{
  "dataset": "Sentinel-2 satellite tiles (TerraMesh)",
  "cond_dim": 256,
  "logit_normal_time": false,
  "norm": "rmsnorm",
  "beta2": 0.95,
  "max_precond_dim": 1024,
  "one_sided": true
}
Rows from block 3, named by matrix and row number. Rows with one number belong to one attention dimension. Each number is 128 + 24 x the weight over its row's rms, rounded and kept within 0 to 255. All counts start at 0. Numbers have three digits each. After the name is the row's rms in percent of the matrix's.
# q: attention query (model.blocks.3.attn.q.weight, 256x256), inputs 128-255
# k: attention key (model.blocks.3.attn.k.weight, 256x256), inputs 128-255
q.105 104:148140127138112132116137120139128129147143177155142178170121135122114069122103118137085114137127078119112122176118108131062147128153118074121142146134152096137122116116094118180108119140156094130111153152111138132142159099104117082112090148119131150137125132130098128142096160148135141109114123120109127068157138155125175126095143135114086138135119168136147131091128159127093106115138
q.106 101:101118119122184108124142158119126116107142129064125143122154159136118134109130137144106141135147144086147102133141144139125101090151138103114136096143107168143096124145120143115124183123145121100131129142142110141098131101140119066112093130135172138127094103093138051131085147115122136163129152113154089137127129123133102133068100135111119123139112112150155138114106109153110166150093
q.107 110:113136133159145130106125094158156116167153130155129116157134137109092150098208136130107118132141094111151124136110142130111105139157115137114156125105093127129087139164109145167130171143148115145125101170106166144129107073158141116128106117128085141184116144105147128153180130136138117157121166113129143104148143168130119122093153120119140127127115132133117123126138147102123099107091
q.108 093:092131148103151130115107094083124122157126135138106115127132155127123157099152122151105144120119145096106107152122166124131070130130109144126110121162130128136109151130092153147135128141109168146117117146105150128112140084150111144105130118104139092163131128152126158036151085147099116131136112179155134138130171144149086110129148132114138103104130171115117157160164138126106115107084
q.109 108:089132129143139125117113141144140119105081146062118105123139152150127144132156125129112090156158132075123125154119163107127127077117124135173165128095139139118110110145116094125124122118108117095137118136107121112096144157103134113125130111155068086124076135158144115104126137114113142167118120101153109146133135156131106118093119114134110146149141176110138128119157155169137123134061
q.110 102:155140111148161166148138074144181114118095146143128069102130113115163178098129132096107118131126166139113131100128120127115129137145116150140129135105176131124166149066166143120126096138163099099117117148117121111122149130078138127151078142120122053096144138180114104107082110135115126156152139155135126148150113123111115156145146120143093134129149122159096118088161138111158133144136
q.111 104:112129162210141139141123180157127120110092097128147121147163099085138154117125133107137085126134101130103139116168097094134156135083135101140122127145139181111107108135163115140123180111107140142114111122072111109112101135188123159138142129151106155095141128107146138139154149152153106115134074088162135117130157150122100115118128074136133166104154100092104137142133120089126155111095
q.112 107:129162124116149125135121182156175137102132072130131120094126150094116103145147130089106102116119134167144124135158168123117106122104123119173145133153145148134147133135156128145119101108171158138095147131145135123108159136110094167136108106121133096086162143131133136112107121135114100143133139117144156104141167081110090121117114130131123118147140095147109120121127141125131134119102
q.113 087:117149105116161120143157129153159122125131152136143127181150119115085115091138128148115109147162125137105108149110124113143162128085167142124117133145124145115125090147103187154123121120064109122140124116112121117113082116143149152129098118126102166107116133139112134095122141119119120137151142154137134136114117178146127202179121097142102144109133157127064114128137120147124139119129
q.114 085:128153130177097143121129062105166111166123096128158122062109123118152100053122131122134095112155122122140120109155149137116115119125103163131102133089142128132117107102150149175119086183129118145100134192109155136151117147104127144121086114135136093133112113164131102158131130136100089143136119128119177135144148149124110168150134127131140157117114133138114130139084111137127101115128
q.115 102:140103146114169119119140091150123144112113140143182096083125147137116133110139120125094213116112126136135135135131142122079095151144126138125119123154130140138126116140122123132104180152163116126148145135138144149133116086172139130125089125131150151121144150094105153182128149126111071134110145101070131121154120127140132137084118146137095140131107143112123119101115154119101141130088
q.116 094:142135127135114162142102120118082123111165118110131189151146103133128170146129127098131050141166138138117116100205130121128117129073130121114108115140179110121098151089133105121129152116129130179111095122152134115096112135113101111146116140132115125133132131117147109126138118154160126128124107092135132142129164130155145070153106120135153116143173120092123138118107124119161151110119
q.117 093:147165119093114148156099128136128122155132160106102123116163116136155142145127122154124129120098141136141141116120149138137054135149136211155137068172164144124135157126133093143122113112138169102119116122105135121108116161111121160133115141083100101084133111126131133124125134103085144145137163138130141161117156167105117125069102159128145121114162085134102134138175169096180137131124
q.118 091:162132101108082133135068129163113141104131154090145178115135120132109133153113133105153076129106114112129122149103127138115110135073134108124107109145145137123121139168178100142112132114122153098118135120109146104115095180036115121124072104113143182153106134145126161080130107121096125137110194119137122123111108159112151095158088107127136118131145150080088135114090148147132109130096
q.119 117:142153092076150165147175046136125108154189120145133097114132153124098086123079132115127119119088120142147120153112095128095118089118108177089151120122149141108122126118147118118118136126167122105173113132158140136116123106118115104142108125097141102165092124124129132121102090108158100138175178177122117137119130149125118117123091141127130124136114096140148132128134143130125141110099
q.120 110:174144144139134180119134092157142121106166107117117139102123147124172074114157138103140108111135135123117145162151127147117133158101117147119154133148136172133133127131080118128138139189107159131132113110112143142132132064112159096118092147135167116155117134137123055145089126130119119115132103146133132090141128143110152175106135136140144152106122129120125113140143100095154087116065
q.121 105:183134113100103149123117160136143127090096102140121144103127099124115115131118129127107112131151146148104138140110119102137151155155149109102090112168174128122141127083111082138125092147134105151144141144110101128128173119109129121124055080137126143100150125179145091220135154122151096125129149111103151116133127154155138153045148151127109141142126098127108126127171166101114167122117
q.122 096:077168079111166150118103087129148113136146144134100122147137098106177185136110127122184135108139125113135105104105097115108108094087106102102105152096126127135097119138150127097133127111141156147134130148154132120095112138146106066108135135133104133149129131117135120081071107133139132144151165086143120101128102161113124082110117082106100140164114161100087128116183120143123119100124
q.123 094:108175126102148160122141125119137114162201109129140158127109129137157107151126138109112128125110138155145125122169121128136079158087124164117134110108118146115169149142146092115117175157157187114155131131140169162145126152179109148123148092122186111074149122131136119116089111101150108137112185120111141119138158163137099136127091134125074079117091136106126142163111131122109103101158
q.124 093:096141155081145130124137150121145122122163121086117105069119116163149125135140140140140108138123113095156119076146193160154104143122128099173108123112136137121140145160109135084138113094115181147156112146154150142129165087143124174106141132126137061108120143128130108121149108151127127155098166128141127154106130124121077127114103119128123094087114145137117116139161136117125093144121
q.125 098:142109108115144156105104106110131119128128137155135149103125118133111114104107101151150174104085128146125121116061139135103126103119139086104126134137138110121146131120122131127126074115125134088143121101145147137130151119111130146122064121123104169165163134067153130164103136102162099165147130121134149138128137153140137150099113163127098107134119146165161147115148167150078132104152
q.126 103:144138165108155083104142159126149141164135152188139131134138141137142143135118131131092129105163117147124120133111095122108146139111125136136124151139167120141124124136131128131142121152152138204097113133140130183142150152116120144128106139150164104119120139118117113136116137130109134106096100069091119072152138136129121109163121122111113113126143109099108111137089144100135129117149
q.127 107:139126121057143121123094157170128107106189103118123155162129149131114157159127120133157122141116148133128127117136131122111115099062152116110081111154129162121096115187127090137119122118147144142095142076138152132111199130124123144121132114148119167176141100123138145126110171081123113147118139103139134090155152123152103105072088138126141122147138108183135116161126127140136127102116
q.128 082:143113147167137126141156194137159121127099121180124103148111123121208098147128124155095130097129109121151128142056112145126179141129119124140141139117107165124095122142082118100121130122124114130110121099168134134149148107081105109114118097139091137142137128127148118148127134123121130078143127094196094135144130140133145112148142155121154126070133133129165131115115149124114109131143
q.129 083:120096095156133139152130207093130140144167100095129165114118103151146099118067117153107082144149105094111103149099111125122173124107168128108108083146129131124090138136163144144123072132126142086148150113172108097115120146140119106142128142111133131070093153135122113105115129132123146096133152132144117138110156165133141087114106142141139160100133115106119129113099130096156117151153
q.130 083:084135119090106150119115173128115140105137081134121132119120133135093081120092135142150106118123147126138125107100101154160125117127146135134152129144142109123113109105152111106121112121118120122102125129124163117147108141125132170121152177130095177124123112166125128155094125103118106103124125152136148140112139125120077146132138119138130128072119116139136113131077118153127114123087
q.131 100:126154130128112139114127086150142114067112123119119110139119080110123164094186133096138143123124083162130119123169104114072085135113129113143117134141137090129135147095091113140129128150163159149104095150115162172130143094126120155133180091139121086157107132106133137091150126102137113105116102139171155093124140074150125138126141126122140108107170125120132136098156130117124110121118
q.132 088:140171176124159131103099111144195135152145114110095132126107160107164138120134123131158146120149169124161091067088158126116114131169135189114130113134145117152127114157111129119118101121130123125104133128093121116125119086067125113121070144137068078152124125148147088163105099138130149086146129122167114130149081198132150157116152113130111111095082147140109138165156139164128107105111
q.133 071:139137112111162148142084111104118141128109086167134139105125117145144144118105119123068123119120134162166132112113102127107143081149156120138137079174132159116117134105088144116109102145135119138129130136103117142117121150134097097124157052116161163179142131127119117081126155139117134193098155116095115101122106103138102120115114145143123175160112137145142119172092149131133140137135
q.134 081:126136131117156110153084123094173139173156153091133144114127126100062087120133137131089088146123097110133157154120107140128126102125126120125136125151118116133133115133162168135122098071116120105128130184112144116104123115128129157119091106131121058079112135071115089155166113136145105196134136161157134117123190147174129124086148119135143116148154112097146119109122140159110167155114
q.135 083:154101129192099122120117144106081148174106132162151151104125125139140074134155137143108113117146133109139136143113109123151119120109125112138143115076097093125111102152113164094123128068134037150135119161099134098139132108135122165138102113130132118163091125108139132169105122147111143051145133136143118131131099113112184131130107126118095145088098084104079144113117131148123108108138
q.136 087:150114148130169118124155141097139141088113090127120130189126116119124162156102133151135138134157149136112127130090130139115167100198111174113151149091124135127094116172167167100126116112130092156118166120154135094130124125156144062111172128132110111128131119124127202107149139151096148170123104145132108111132143186120134108098143110134076119156113172145104123142092075142144147093111
q.137 089:109117176156108120115166101134163158081079150134153155155153126149097146101166116153115132153147137143129131095149166126117167169088123101116144133145102121132162146126086128152150092136118109092129108140116113146122130191134142136112083096129088124132156134157141188107159121122141141122136136125115126106122119111105118151097126152115139113144108181112159126112102128108143134142131
q.138 085:140143125158112133102115144094100125188135164142124173075124143121155144066083126117183140092112134123122136173177106129149145142153119121097092131128145132130118131089104105086136101156144099149153143117162126153111100130184119143135119133114150138135116131150128171072118132127098139196104156165127108124135123173150097108152095139120117118137106150121077135142144135135122120103083
q.139 079:149113118166060124111161091120152120110109163131126134123121163116156119139159135147133133093124150137156108162121153138136147101156124125109140135129122119108177116126159127153152146094103090112162136130109141109152132120138110102107118108123134111145122129146132151182124115217133127078153161147122143151149144151118147138170140112131111166115079138149119142121146123143154136132104
q.140 086:130146155150115133126157096089074132086167156150121149096135147125114112154117124156129150138105157098132149132107113136154131102136136087156127121158119095121103125101071098099132126123168153123176144148132133140109147130137137134122106132123127138168128144160136157129118158139109128168111108169134105109128146114096124092128090111133159180111170122137054117147105127142148140111127
q.141 086:112163107184100099125143103120128131119057154189114112148128123141127156119092126153148110096140099125152109154107068141133111102137114091131136168080146137126116143137062157138117151122120136146098131106122150153131102117123112156128128102119102132138142127194131097128147101102142121138122127173154088102110122128137125144158111097135120134143146097120133120131125107202107136101114
q.142 072:138115158140126115124145146145144132121144164123173171160118166128159159127115129114137113147169145141119128124123091108106164149096141099130122195127135144137140090133137139109128151127140143101149121120156116152174100152156129125151159145140179123107131133126129182087081143151151163097122157095091085161116123132112107149028155105139126124134134190121114119133153088115115151134112
q.143 082:168148122173056136149109130147092124065090108156102159160117100172193106138137135149145119134127143117122118147077121125129142098073145138131159150115130127135129127137105189092124118162079091172132112160166127138129155135101132054112134154131098066107112115142109140135124116164132122159138105114139127149126156119117169111177124116126172167134139116093112122149141077142120138106171
q.144 087:109142107108148128124147152105175137160155108121129118131149107116134081062144106159138158125156125144100134141122131153139148098185115124117147153158131124128141127116129126126132158121107135141121118063194159127105101168134107121130133110137094147163117140127124080121134091134131139159144152143131140108105120185132160124162105127129163107154133089122145117136142122143132144136072
q.145 087:140142125143124148128074127130084139041110118206111161088140111138104157131165141126121108111126110119122126163145155124128131085112113189182169172118117082105127120165123125127105110099142159147109141133104148109128123119135118057133163117133136139128106120119136226096133101127125115127113121121141121105113107090121149104102133188131121120126093092139157118120110123123127113131120
q.146 083:132129109147088144121165116104144126120147133091151193209100185176171105089157128158169164156117172151119093129113155133188138119158119120073161074104105123151141138099070156125135151129122127135113140104125108110111093135145112100129147145113165117099130140113140149097132133137118146077136119137114149154111115152122114116151090116152178180112120146115117140126132099115170141109139
q.147 075:171128152091177110133146174145131144077131120132142103156125122112127114123152135116126093097144134089145149114090104119104115148140142114134113152203138174139165151113096119111129122162113114129094132147124161119131125086121115090117129078121091189178119119136131087138124130061086107137117176176128118113127177096132144154102101126126126138170124064086081134178166148160130125111116
q.148 085:106145126166091099127139125149120155157142119067150110152133127121154168125121115098113108146118083172121136134093156114138159167118130149143141102144123130105134135098123104143133124137118113075138128094094154101129122119181158180123144123128149173121112126081126123150151143158136124107154141148135164146083106120134149169107138083125144135092155127102111125123153079112140117142113
q.149 077:099119089150145135113108134121087129136169099074134121123110114145149128120111119121154140101117134150103139066126068106136145170159136163139145131101149096147130124125188143153127082191150118122129150123103109126158134186116133103141161156119111108106140129170096128139101152132096132093119120127110101145103092140131137135148073145148127166093111143143111146151109095109137149096171
q.150 081:120133121137153156111172097139127113130128078138153103113139148102187130123118151163111152134134136115151165140077090133098089124152106111137124118082117143133129131152060155118109123196141122125121133165159128117149122128122091123118166097147137102173099128101126122160091108098143151132154112104152130109124083131130119115076114114118157122088097189109079134122126104129121125117139
q.151 086:113120143118155161133124088151113134149161105099100162148127122174144150113117133110130071122154133142126094108146140146124206144138133131126139080119141115132091137113172145135137181151117134121111151086182124101099093173116141138102157131126117154144117144130094067110130135139142134157134140075145132123140164169129097125133134087117117111154131187094099133119123105111136143119112
q.152 067:108167132063105139130120091094123140159146163134159123089118125138154158130166143148112159120102133110152128083080146127113149129124116137128158143162104099129149121112137098133137195139132109160192135118153148169161116118113134128128125112125132132103126132156185153129122135118133094094099117126122131148129114100144122093144137172128127111154094162128185126092109121147143101144104
q.153 084:144120148171126171139113139139115110160079141109144117120135130141094127144163107103137146144124107104131118167166129122138120086205149143184106159135142136132125137132152123168107156090136146126143122081118133106101133135109122168138123113137117153108169133122106176139174104113140137139106085165137112093131138118151109127159164142133109133134165065115124132101108161124107161101148
q.154 081:099146114113090119121168105110151152154163128118163131153131177152145139122112135135165107124138162120158124094101188110137118155131119171124138045105118114131108107143168124132143123124100100087088133121106141113115123124111112100121080139128137100148096129141134128160097136096102129131128141117127115170117082131130118104126126108123160152081090111141063136142103132144137109142146
q.155 075:138112121145150149126121151094141116178101116104148130151130094083106144163153136130114133120080056153138141138138090131117065132146138161184132123135128113127138141097124141150120089121176138121139103162157126134143139095115135162127143120145096147108132128106123122129165143128119084130133111167133128084108108095141114112127117131125158103129145056124079136111081157108132129112103
q.156 083:136132126137161133115194198112111143143096147166143125141111141119148103134107138135177133116086145139152132148119091121150176117127111106049132133134148127115166121125082101102123110111107104137138127123167122128144109142133136135136139140124115131133137134155133160116101127110091141157131175128130083110162108171116150100189101132125156106125119143093123136142129144102163143139138
k.105 098:117114136149135123119156169127156126120163156210101114190168134141109111138133136120108094110138133153125158140093099113085118124122147113130142128128144100126132139146117063146161081112183147085130112135112157137125123138098155129141102150157122116123120133122120118179102149121122131129121109116153099077123156149140157107108065129112108141116140183149142133141126150130120110161176
k.106 105:152120131151136156111152158126112126070153093112153113153125115190151110115150121099146135103136152101112101115120122124140123113114143072103139114151152161135110108124116152106132116169124116177111139174139121106074135171106105103123094123136137094162141121115115062101063146095123159094131137129191101171102133102147152144080122120127114124141151146154103110125159133112141130095127
k.107 109:135117121102110102123120158135147137135160098115131147157129134132120144092175120152109104137172084137109124139128163125112107136071148120123138135154114134138107140169119129170132164144091099119118143107099127128161149152113156136143147124154131128143148121143130107141161143098150154109144149172121113108121170135127150104094181158127136105128137174117119120106153102141124116133099
k.108 098:119125183141149132133099072118110114143163097115113073128121097117114194120170126115157138113129071137136118124120055123135079123109109165126172167105148126126129156116119126134117150143150104133103056135086141113136148121143128120118162128133116181122119125138152169088177134090142118149131127124120153105128119178150161131098098140126121107113083116098098137146104129127120092115126
k.109 099:132143153157125138106125140126120121143133121087114118110135119191129160137127121146119117143140123111114133106098160128163130143113116097128121115127145130131116135087131062119118082115115107087125125083099117130105117145083145142133087168135135114103166116173119133138117127101158139128117148165166091128132080142134142102096104159123135174088079101106127133170141123143140116122137
k.110 100:102171100167158113097136138171203085128080141105085093131131108120132105123135118126094079129096115128132137129128144132099124135161144165150125091140165117146126141133113144135133133143148106103124083131133118138146119127128122120119092118128104127094132127141133124155113104168147119126165119132079152106137099111118097142150090115126161147126115125165120113133111126135134161121116
k.111 105:127137106163120130134084146152097138139104122144152162176114095116135148161174140120181137118147180134120134130162125114105114117106100132107102222151134188105122114136131149148116115108144110171151119108115113132130098085067129141138156113146149117135152141121138104158144116160139141132140129100132149152127108149124104100138124127125118169110121195119117131145125129102086139129113
k.112 106:115154131121196113151131160124162134142078144109124095120089103116109055139132140106121110128115103121132119131100128146160097170145131085131103172148131121133153152126076155115124113115119140108117110099127130136141111132124104147125155134119048167122119128115139115109096119055154104155145118158128136115137094152116145134094074097121151126121142095140143136104130146134115130120149
k.113 100:082113131174122101127130135078131118110130132106158114164160156105144106119126124126101174086117109138139089144173106132149143110158130132160174217173133172120135103120167160153131164169114133093130161133151152112117081154146145123111087120140099126147146124137130113153106106161113099142116144124131134160136118164099124115117089139130157165150111142114155129117067153142118135143081
k.114 088:109114099155119115117142114147178131147123097118120104082103118174145108141135129107138089151143112121126130091109125116146149049140106139152104147082155106126123108090134140185119125169107118108111135149122144121145098118150128117125176091114107146109131110169143176119129101130166104148165116119124142117164186099114136154183135147164149155116117153118121131156118109140115080165200
k.115 108:083107105172135128107157115138095140110180114115151080108134103158144109124172125135126131111125136102127146099118125123105120166139150039099106100122074115129143130124086132103129136144135107132159136092147124140162170132153177096123129128129163160122145120075134130137139136135164126110150152116063110143126136104122119103126122142139087130137150167099131137127136134078147156121080
k.116 098:128131143122117146120119120118117138136090152123117179163152112108157139149090133131159131140169139094127111179134128128147166086158090127102077092168197120133101130125112115124129093113174116120116121143137142106098093087176084119128128138123158109161133116171148099166133123113140130118133122120122138120134115105137103104157146061143134116107144097095124112123105124189121125145171
k.117 099:129137128105151140138120132114174127086127163090114156115147124143126181107135126127105109120111106116123137157108154129136097183151164165187109055190149116132132151082137135152133129151142159111104119083082130110148114174122118170106120111122127142128148136116151111086136129113108130162146138175066150144129150163135133147120113119129102129128125082123105118127093138126121125096110
k.118 097:141141141111154141157126100136132113146103196113151185146161122114152154108058137124118111112141126118116113131127107139136192157117112105142110096155174131146129130104097132122148139141101184087134125068111144126086148145141130141115110115128151143168140141134097122132137132111120136120135147123142123131133127201105098073070092092123120129126168134076135126088138107094130099133088
k.119 107:120150090078167128116198075116133115121148102172173105153148110148087105133133127107132157145107098165136122122133122121166086110122124179095151096162135146110153171103167129174112153146129126092138140088132131124115138167172123145123121121123113165145151143119113130114145107099109121118157145158113110137130097149122127150109107125132096100127123146133155125142142165138135159108102
k.120 107:140156111168141116105130115139180124131163143111111142123138160177075075128218132142115064150143102116141136107141147154159117152146126121166111178182177156135145148127104123130137119082119147117138110079085119117129107080134144155135110137124163135099122151105111134119060143110138116147137109155137090078143180141126137152121141106131140120122132118179140124117088144140122129138117
k.121 093:138084105151139124139140209133159131088098148137116159132133127098128134140132103131117102163156154119139138085092146110155163174142135137117096107173112086138145115073100137167130131140171130133117131132152154152148140151125114130117124132124116125112160111128171084148135171149157140101114148091055139121136172116122120149097145126136094177152157117115119141108187122144105171114148
k.122 100:111164090093159134117099130148135132119135149111137099130139127110101165173159126138137128155144113163113136085151107119072114122107144145088112170149140115130104139184124142137120166151129140142102148135117152144028079182137135104117115130156132121139121111133108180122073131042128131150134167128207141108127107144142138122095117121151121118132122173092103134140124129131118108117132
k.123 099:142156127103160117123161106128165127118130063115142136143123166109077173122169134125153157120135107123133136098077118121151156111133130096131118167123116100142142148144160105143101157134163175138122136107155132139149132126127129069120126103131099101117104116121114159078086123090112141109122128129076162112153110157103102137148046124121090075134110126133121144110154136128132130105150
k.124 101:139130144092119129118094179113139143076110118104112163125111134140112139110105133128162159142145078134135117090137140120147147152141144122104145139104136149122144119078174132097129137147096148143123152086138140109139099085127153114126150129130141159120138131091115134094186150133092137108093155154134132137125104150137113090147146104137104099124139122095104103125094104130136097114099
k.125 099:096103107140139152127170145128117115133128136134134136111139139161155122136115136144120151139074139131134146075168177133074125151116132119120147153146115148133138177111138155138136137126155138140099109140170142160152144184147140126135125158132159171130131105102143159172131149143126122142143101125105152157124079099141136150098082162116103120125141143133105138113134119120108126104102
k.126 104:133149127137177141142161144116129138142090126175089117130111130138114105088117121137078127094168151129135149097120066140151096153118128102140151150130146132138127142103115119119123111128182096149125130131186123155169141118132118165138149122126120122149090125148130132139106135146138132153111144100082127092118118084117112109181101125124131128150118157136123126131119128112150140145165
k.127 107:131109131081163115117085135104152127146117151153136125102112119129119160089117124111136154086110123099136144120113117132094115092116121130115086111118127164140145112130133146118123094122128116102074134127131150125091185153102143116135162156124125149157155126139099075114078131090108163110129118147164145092103111176128122095134077114111101113146180107131126138113127138113121128126151
k.128 086:123091146173141150146152187091160153114114171171131075180142140121164115085087119121103144105173128121120151161131099121097190131117143119122124123129112176106132118097081119143153141163121132135117118117143117113150158098097148088123120089124107127149119129108131099135146126187140146177123124112087087155123150115118110112176162148136123140144119184122145135138130113116087149131159
k.129 086:144079108159161160140123129139095139187144124118146119078140127160180134117085125126133129135101101107112105194067141104101162137132143122133154162140139121129103091099126172142140049108104115081132130162184128108114116126093155104122127126120114136104116125134147117139097138167133145149118136134156137126131076141133154090090155159160138175150138178119127120117131133122120134146137
k.130 084:053094140118089136120106153093113105121121108154108127132131162126111092035139135127122136110125121099122139097146110126114137118122129120140145152136131095118124149133112137130136075181116119139124129151157142145108123147141121163131143133099107117149162092138119138135131154089150106173121121139139143121120168129118102142142131084140130128131122148158131118131103116126130123123127
k.131 094:135136073095129132134149102194116122080067085146162115119131119114083154135126137141168143156143136163126120125143131131162108156061144144135140110129116075121136132111124118094114138120099146110151117092111116150193152138127162129134176088134120154106126137123111158120110141130139108133137133116077175108132137113116151151122119115115119090135112116110105133125151124118142152152116
k.132 094:133160157123140111079072127152184122120115103109116129109129145097136173124128137122147124125153182101133105074114141114119146175149107164170120146116125165141127141135115126107150106124116122148130110143111097114092137126118133113124084100090133120061137150136118135140137106111140108171137138080171125155110139130103158154169109073127121131112121095106100121148168120121129146107190
k.133 071:134141143074150116155117121127117127126128142115113158149137171143160122162143122139101095093139158107146122127116154095161099142153122128158122120164102112153134120082111117162119056101135149115103131120138120131147126131165088119115132144132162113134140120147099113141098138113148128096093116138108112138131127138139117128158145166121127203131105093116149114137039118119099128104131
k.134 082:134113118141140119132098101120139136132170106138138099088118140109087123098155132168128131148111119146119126154105126133129087124155092111114150120135133135161129130121152176127148085081115157085166130162124106130115133111117167168127135120135140103105089143075121085163168153128157123112144131151143134139130119146131130132057129114140135117126136108130184122116146153157108142157142
k.135 087:136111152166135132143083180071133132120143130152087124097126143132116106138154156113116113088140113120115148140082156129137086118125144121156133105129137107114087124159151096106122136065142105159131143144115139113120116106164124138126138109117134135125097127087154131149159130128145136160114145122220118089102151128154185119155110129131102146117126107175074148124127135158139122111143
k.136 094:130099138082156118142142136110150129136146098133117096198144111120138154122080131127102151149126136123128105108143136117129136127121112156127164136123108140123107138127167145161148112136129152129149136126131135096046119106169120113119171094130117154123121112146128178078199131135097145093153123108188112122111084185115129132134106117121142129127116172121141118128083103107122137108132
k.137 087:119142152162142131108174132125204140111140145143141134153141158141098104158143115135093103125137112168135115105151151131136161134065138122138125173123089133133123150111126100140122130154122151127127118146113132159100123135214120138120121115145117147148156134105170172166110137095171107120131134115128124086126152120113099172104144146135149114128127186151146119137115106128117126132162
k.138 087:120142099128119121131152150102104135171146187099117152092136134143141148111071136131166156134119077143115111153139131115164165092197108095076119071146123120122104108087139075062144116125099124105142119137122155135091108170147128133137129144120160137148103131131149166098149123133113103147139123115168134117112130119134130088156077131114176129132115150064114134116130157149149097129082
k.139 090:149173113147085119105149101092129125118119141162122129148126138141135072113145103158179134100132156149142140131181138151144109072143138145116109093126123166113113110171112134130124155147129106157149134159119130116113091138122103112124134135117159096146120130147108126188138140187107159151127128118215123114131168118149141128180165119138132125120132153110090135120107119157142143147181
k.140 088:129147115117141143132139082082101141085145160149125151122117178134111098165102130115138116127070165105139131117073114143156080159117133102119159139155137121131131113108104108073132142125156149143135128157139153153115128147147111106146102140122157155138102128168145132115059148133126147110115124177115129090142108111109134119145106126133153165142111183142064132114113114149150121102181
k.141 091:142169095140125113120118094109154127123066126155116094175107149119128123115095126090098084127158101149131135115118094130108120128138136125148105140087134122126096128136110114129119125101086122153103113100093092128149106097147141150129128121125150120142129125198124096098182107127119083125123145169067135074126140093136120155143160098126126162126131091127128124137121098128117116122141
k.142 082:113156124122135117141186124109152135153123180185108159150109096118149132171116124142130116181104082112152126114132140138130128117137125100135072085155108122134166134131097154131112129148107100106138104139156119175121114079122137133112117182132122125102136106118106142159171151107108168148108169135143141094098170123150141137071103177128140107137108127109109129115127151126118097121150
k.143 086:152128133157148138130143107134131158085146121102116148144104095122170137136105122130136124153129138134131149134141126122100134141088143167155143095133126134126107105134091120124120164163104078168111109155158120149109166131121144086131175119124113115155123131139131180151176130186119125067135114139130117117142142120109168112174185143150173169112135166099091114116080085112126123108138
k.144 089:143149118125165128129122163127141143107170102099133115121136132120145135064175137133172123123133095142117133120147151128120101143146114162122164134101123116130101121135124136153126152128121137110157130159187159091140066134149126140132125127125089081178117134143144094133126138111137159124158164154145153104095074131120148133166135099125134130120127078115095122137150121130146131117121
k.145 089:126119112140142126150087126126130137085142149161117186127169105143099142136133119134123084095166094151113154147138097107155104134102124206199158122102128108111152124149166097131128096079126158144122148114092142114123163132120150125129146111120153108147138142135118206105153132133126102162106102127134112085127103129127136121181147118128120104126130135121097136118083123102164106139159
k.146 090:146146127148094130103133136106148125161135172098141182159124161150170134140170128141170143168115109131134130111165157125122110130131117132103182102139144144136121114089097149157129134125127135102167100133164147094128086132184125107125170142107144112137126138088150158128186130124148151157137126089111117122118115164113149101123102120136175164120122175097099134121107085125157122109107
k.147 085:140115111115131127139110165159139127072110103173108097131139145092154080106129115107100106120126119107111159118113105118094140133101128139151134129195103168132120130080066085141143095160076138159173158163095120130128139132127132119127134097127138124170119155155136084090141120095128131127110114146105123121135107108105136148134165124138149132147137092142136114104162115120136132145157
k.148 090:133158147157125127139166162144125122139124115135148119157128104135111136114154133168128156144102117147125132146094136108115137112140124173133118144133143100139156097129139151136134143118150117141151097168081128147132077170178124140125158107118135141117109128078121120137114126164117116128151149156129125114113089134137155148106110116110113105111109149123080109099173147136127117137134
k.149 083:101131127129127152108104121117051108173124142133141121101134144138135154139087143144143131129076083134131137083174108099143118134165139178122158147057121145132144120152169131135131109169149125133135115131127114098114139156112120126135158168111097149093107133097121173129162132118114136124092154148133090122098141193138148112119099142120117140125122118125088128155103108110113146117093
k.150 085:088155126109160144131138121134124129153113075162134087143127099157161127131110142130117128127155148132128139123124104138091093154130146084091094105097078166121134129141078129075133123193129116155113109128146108161180100135113124114109188170128145157138111127099112109135119140108137137111123131074110142080132134137145114113100123129129154109129161193093065137123093090105148135089148
k.151 088:135065130124125139149151098159137120114132124094117107131136112144156192056089116118110095107125135117117127126152134118111209108100118131149129136149137100110106133117149183183131161174119165146102149140173130113078110157173105160116162101111131133128149125113092072178168126127097121129154125051168159133108139121117109142113118097126142111122159110113161136149151103095127148153114
k.152 077:112137109119106124128104139124116140141145193131122117064126155087111110136156107120122141145150144088116130112139120123090148158133139134116135149099094104123134117128063143105113139124131151133180142148117124137173109103126135168162179147123168098115137129138139113136162133148177116088139095126133128118111102084164110133179155151119152106094153140096148121104125115139137115133133
k.153 094:113123139165098125118125133124129126164112155120145096109121171138093084133156124127087158132092143147156117111130112135150109125177131131132115159060118136111147127130125152140114102151132080139153119131161121105130114150146105142136173144117126181105130113132114200117100128155131107073123135134121167106154105126108114154156122149134117141114081127166155134111098165150131143127158
k.154 083:128128107132089144094112104123130114142171117114141136110137161146162131133137141168146117103156170103103135123121164113079112112105090128113120112117157110104164132174130102131159127147150108123170107170112115135087107114108114072139101147131178114125126115141155132143085116120139119153144092114117143159120078157141129136116129109115139136107079142139068127126149111130150132140131
k.155 077:114113127095088128119155126144078108151139096133143080144144139121105138125126117145125130122143148156142158114139115127117130129147142127116168083124082097139131135138150113097117091156134113113150172126161128122165140140096117143127129098117116118108121113089119079094151160141138102148125099150052113145115108094134134145168109129147161111117140108137173136112131147109144143125151
k.156 091:126115121153158133140179148100169137128140158120137102147111132131158115110114112149090134112115150100118136114141111109181163100117143101131120114091119099115144121119092089122142119164145098131145109155138120127107110174137148105134144142133173118141100128155139136178160123144111150130125110108174112113121108127149149116170162146134152162137128155081082132126125141116140131147144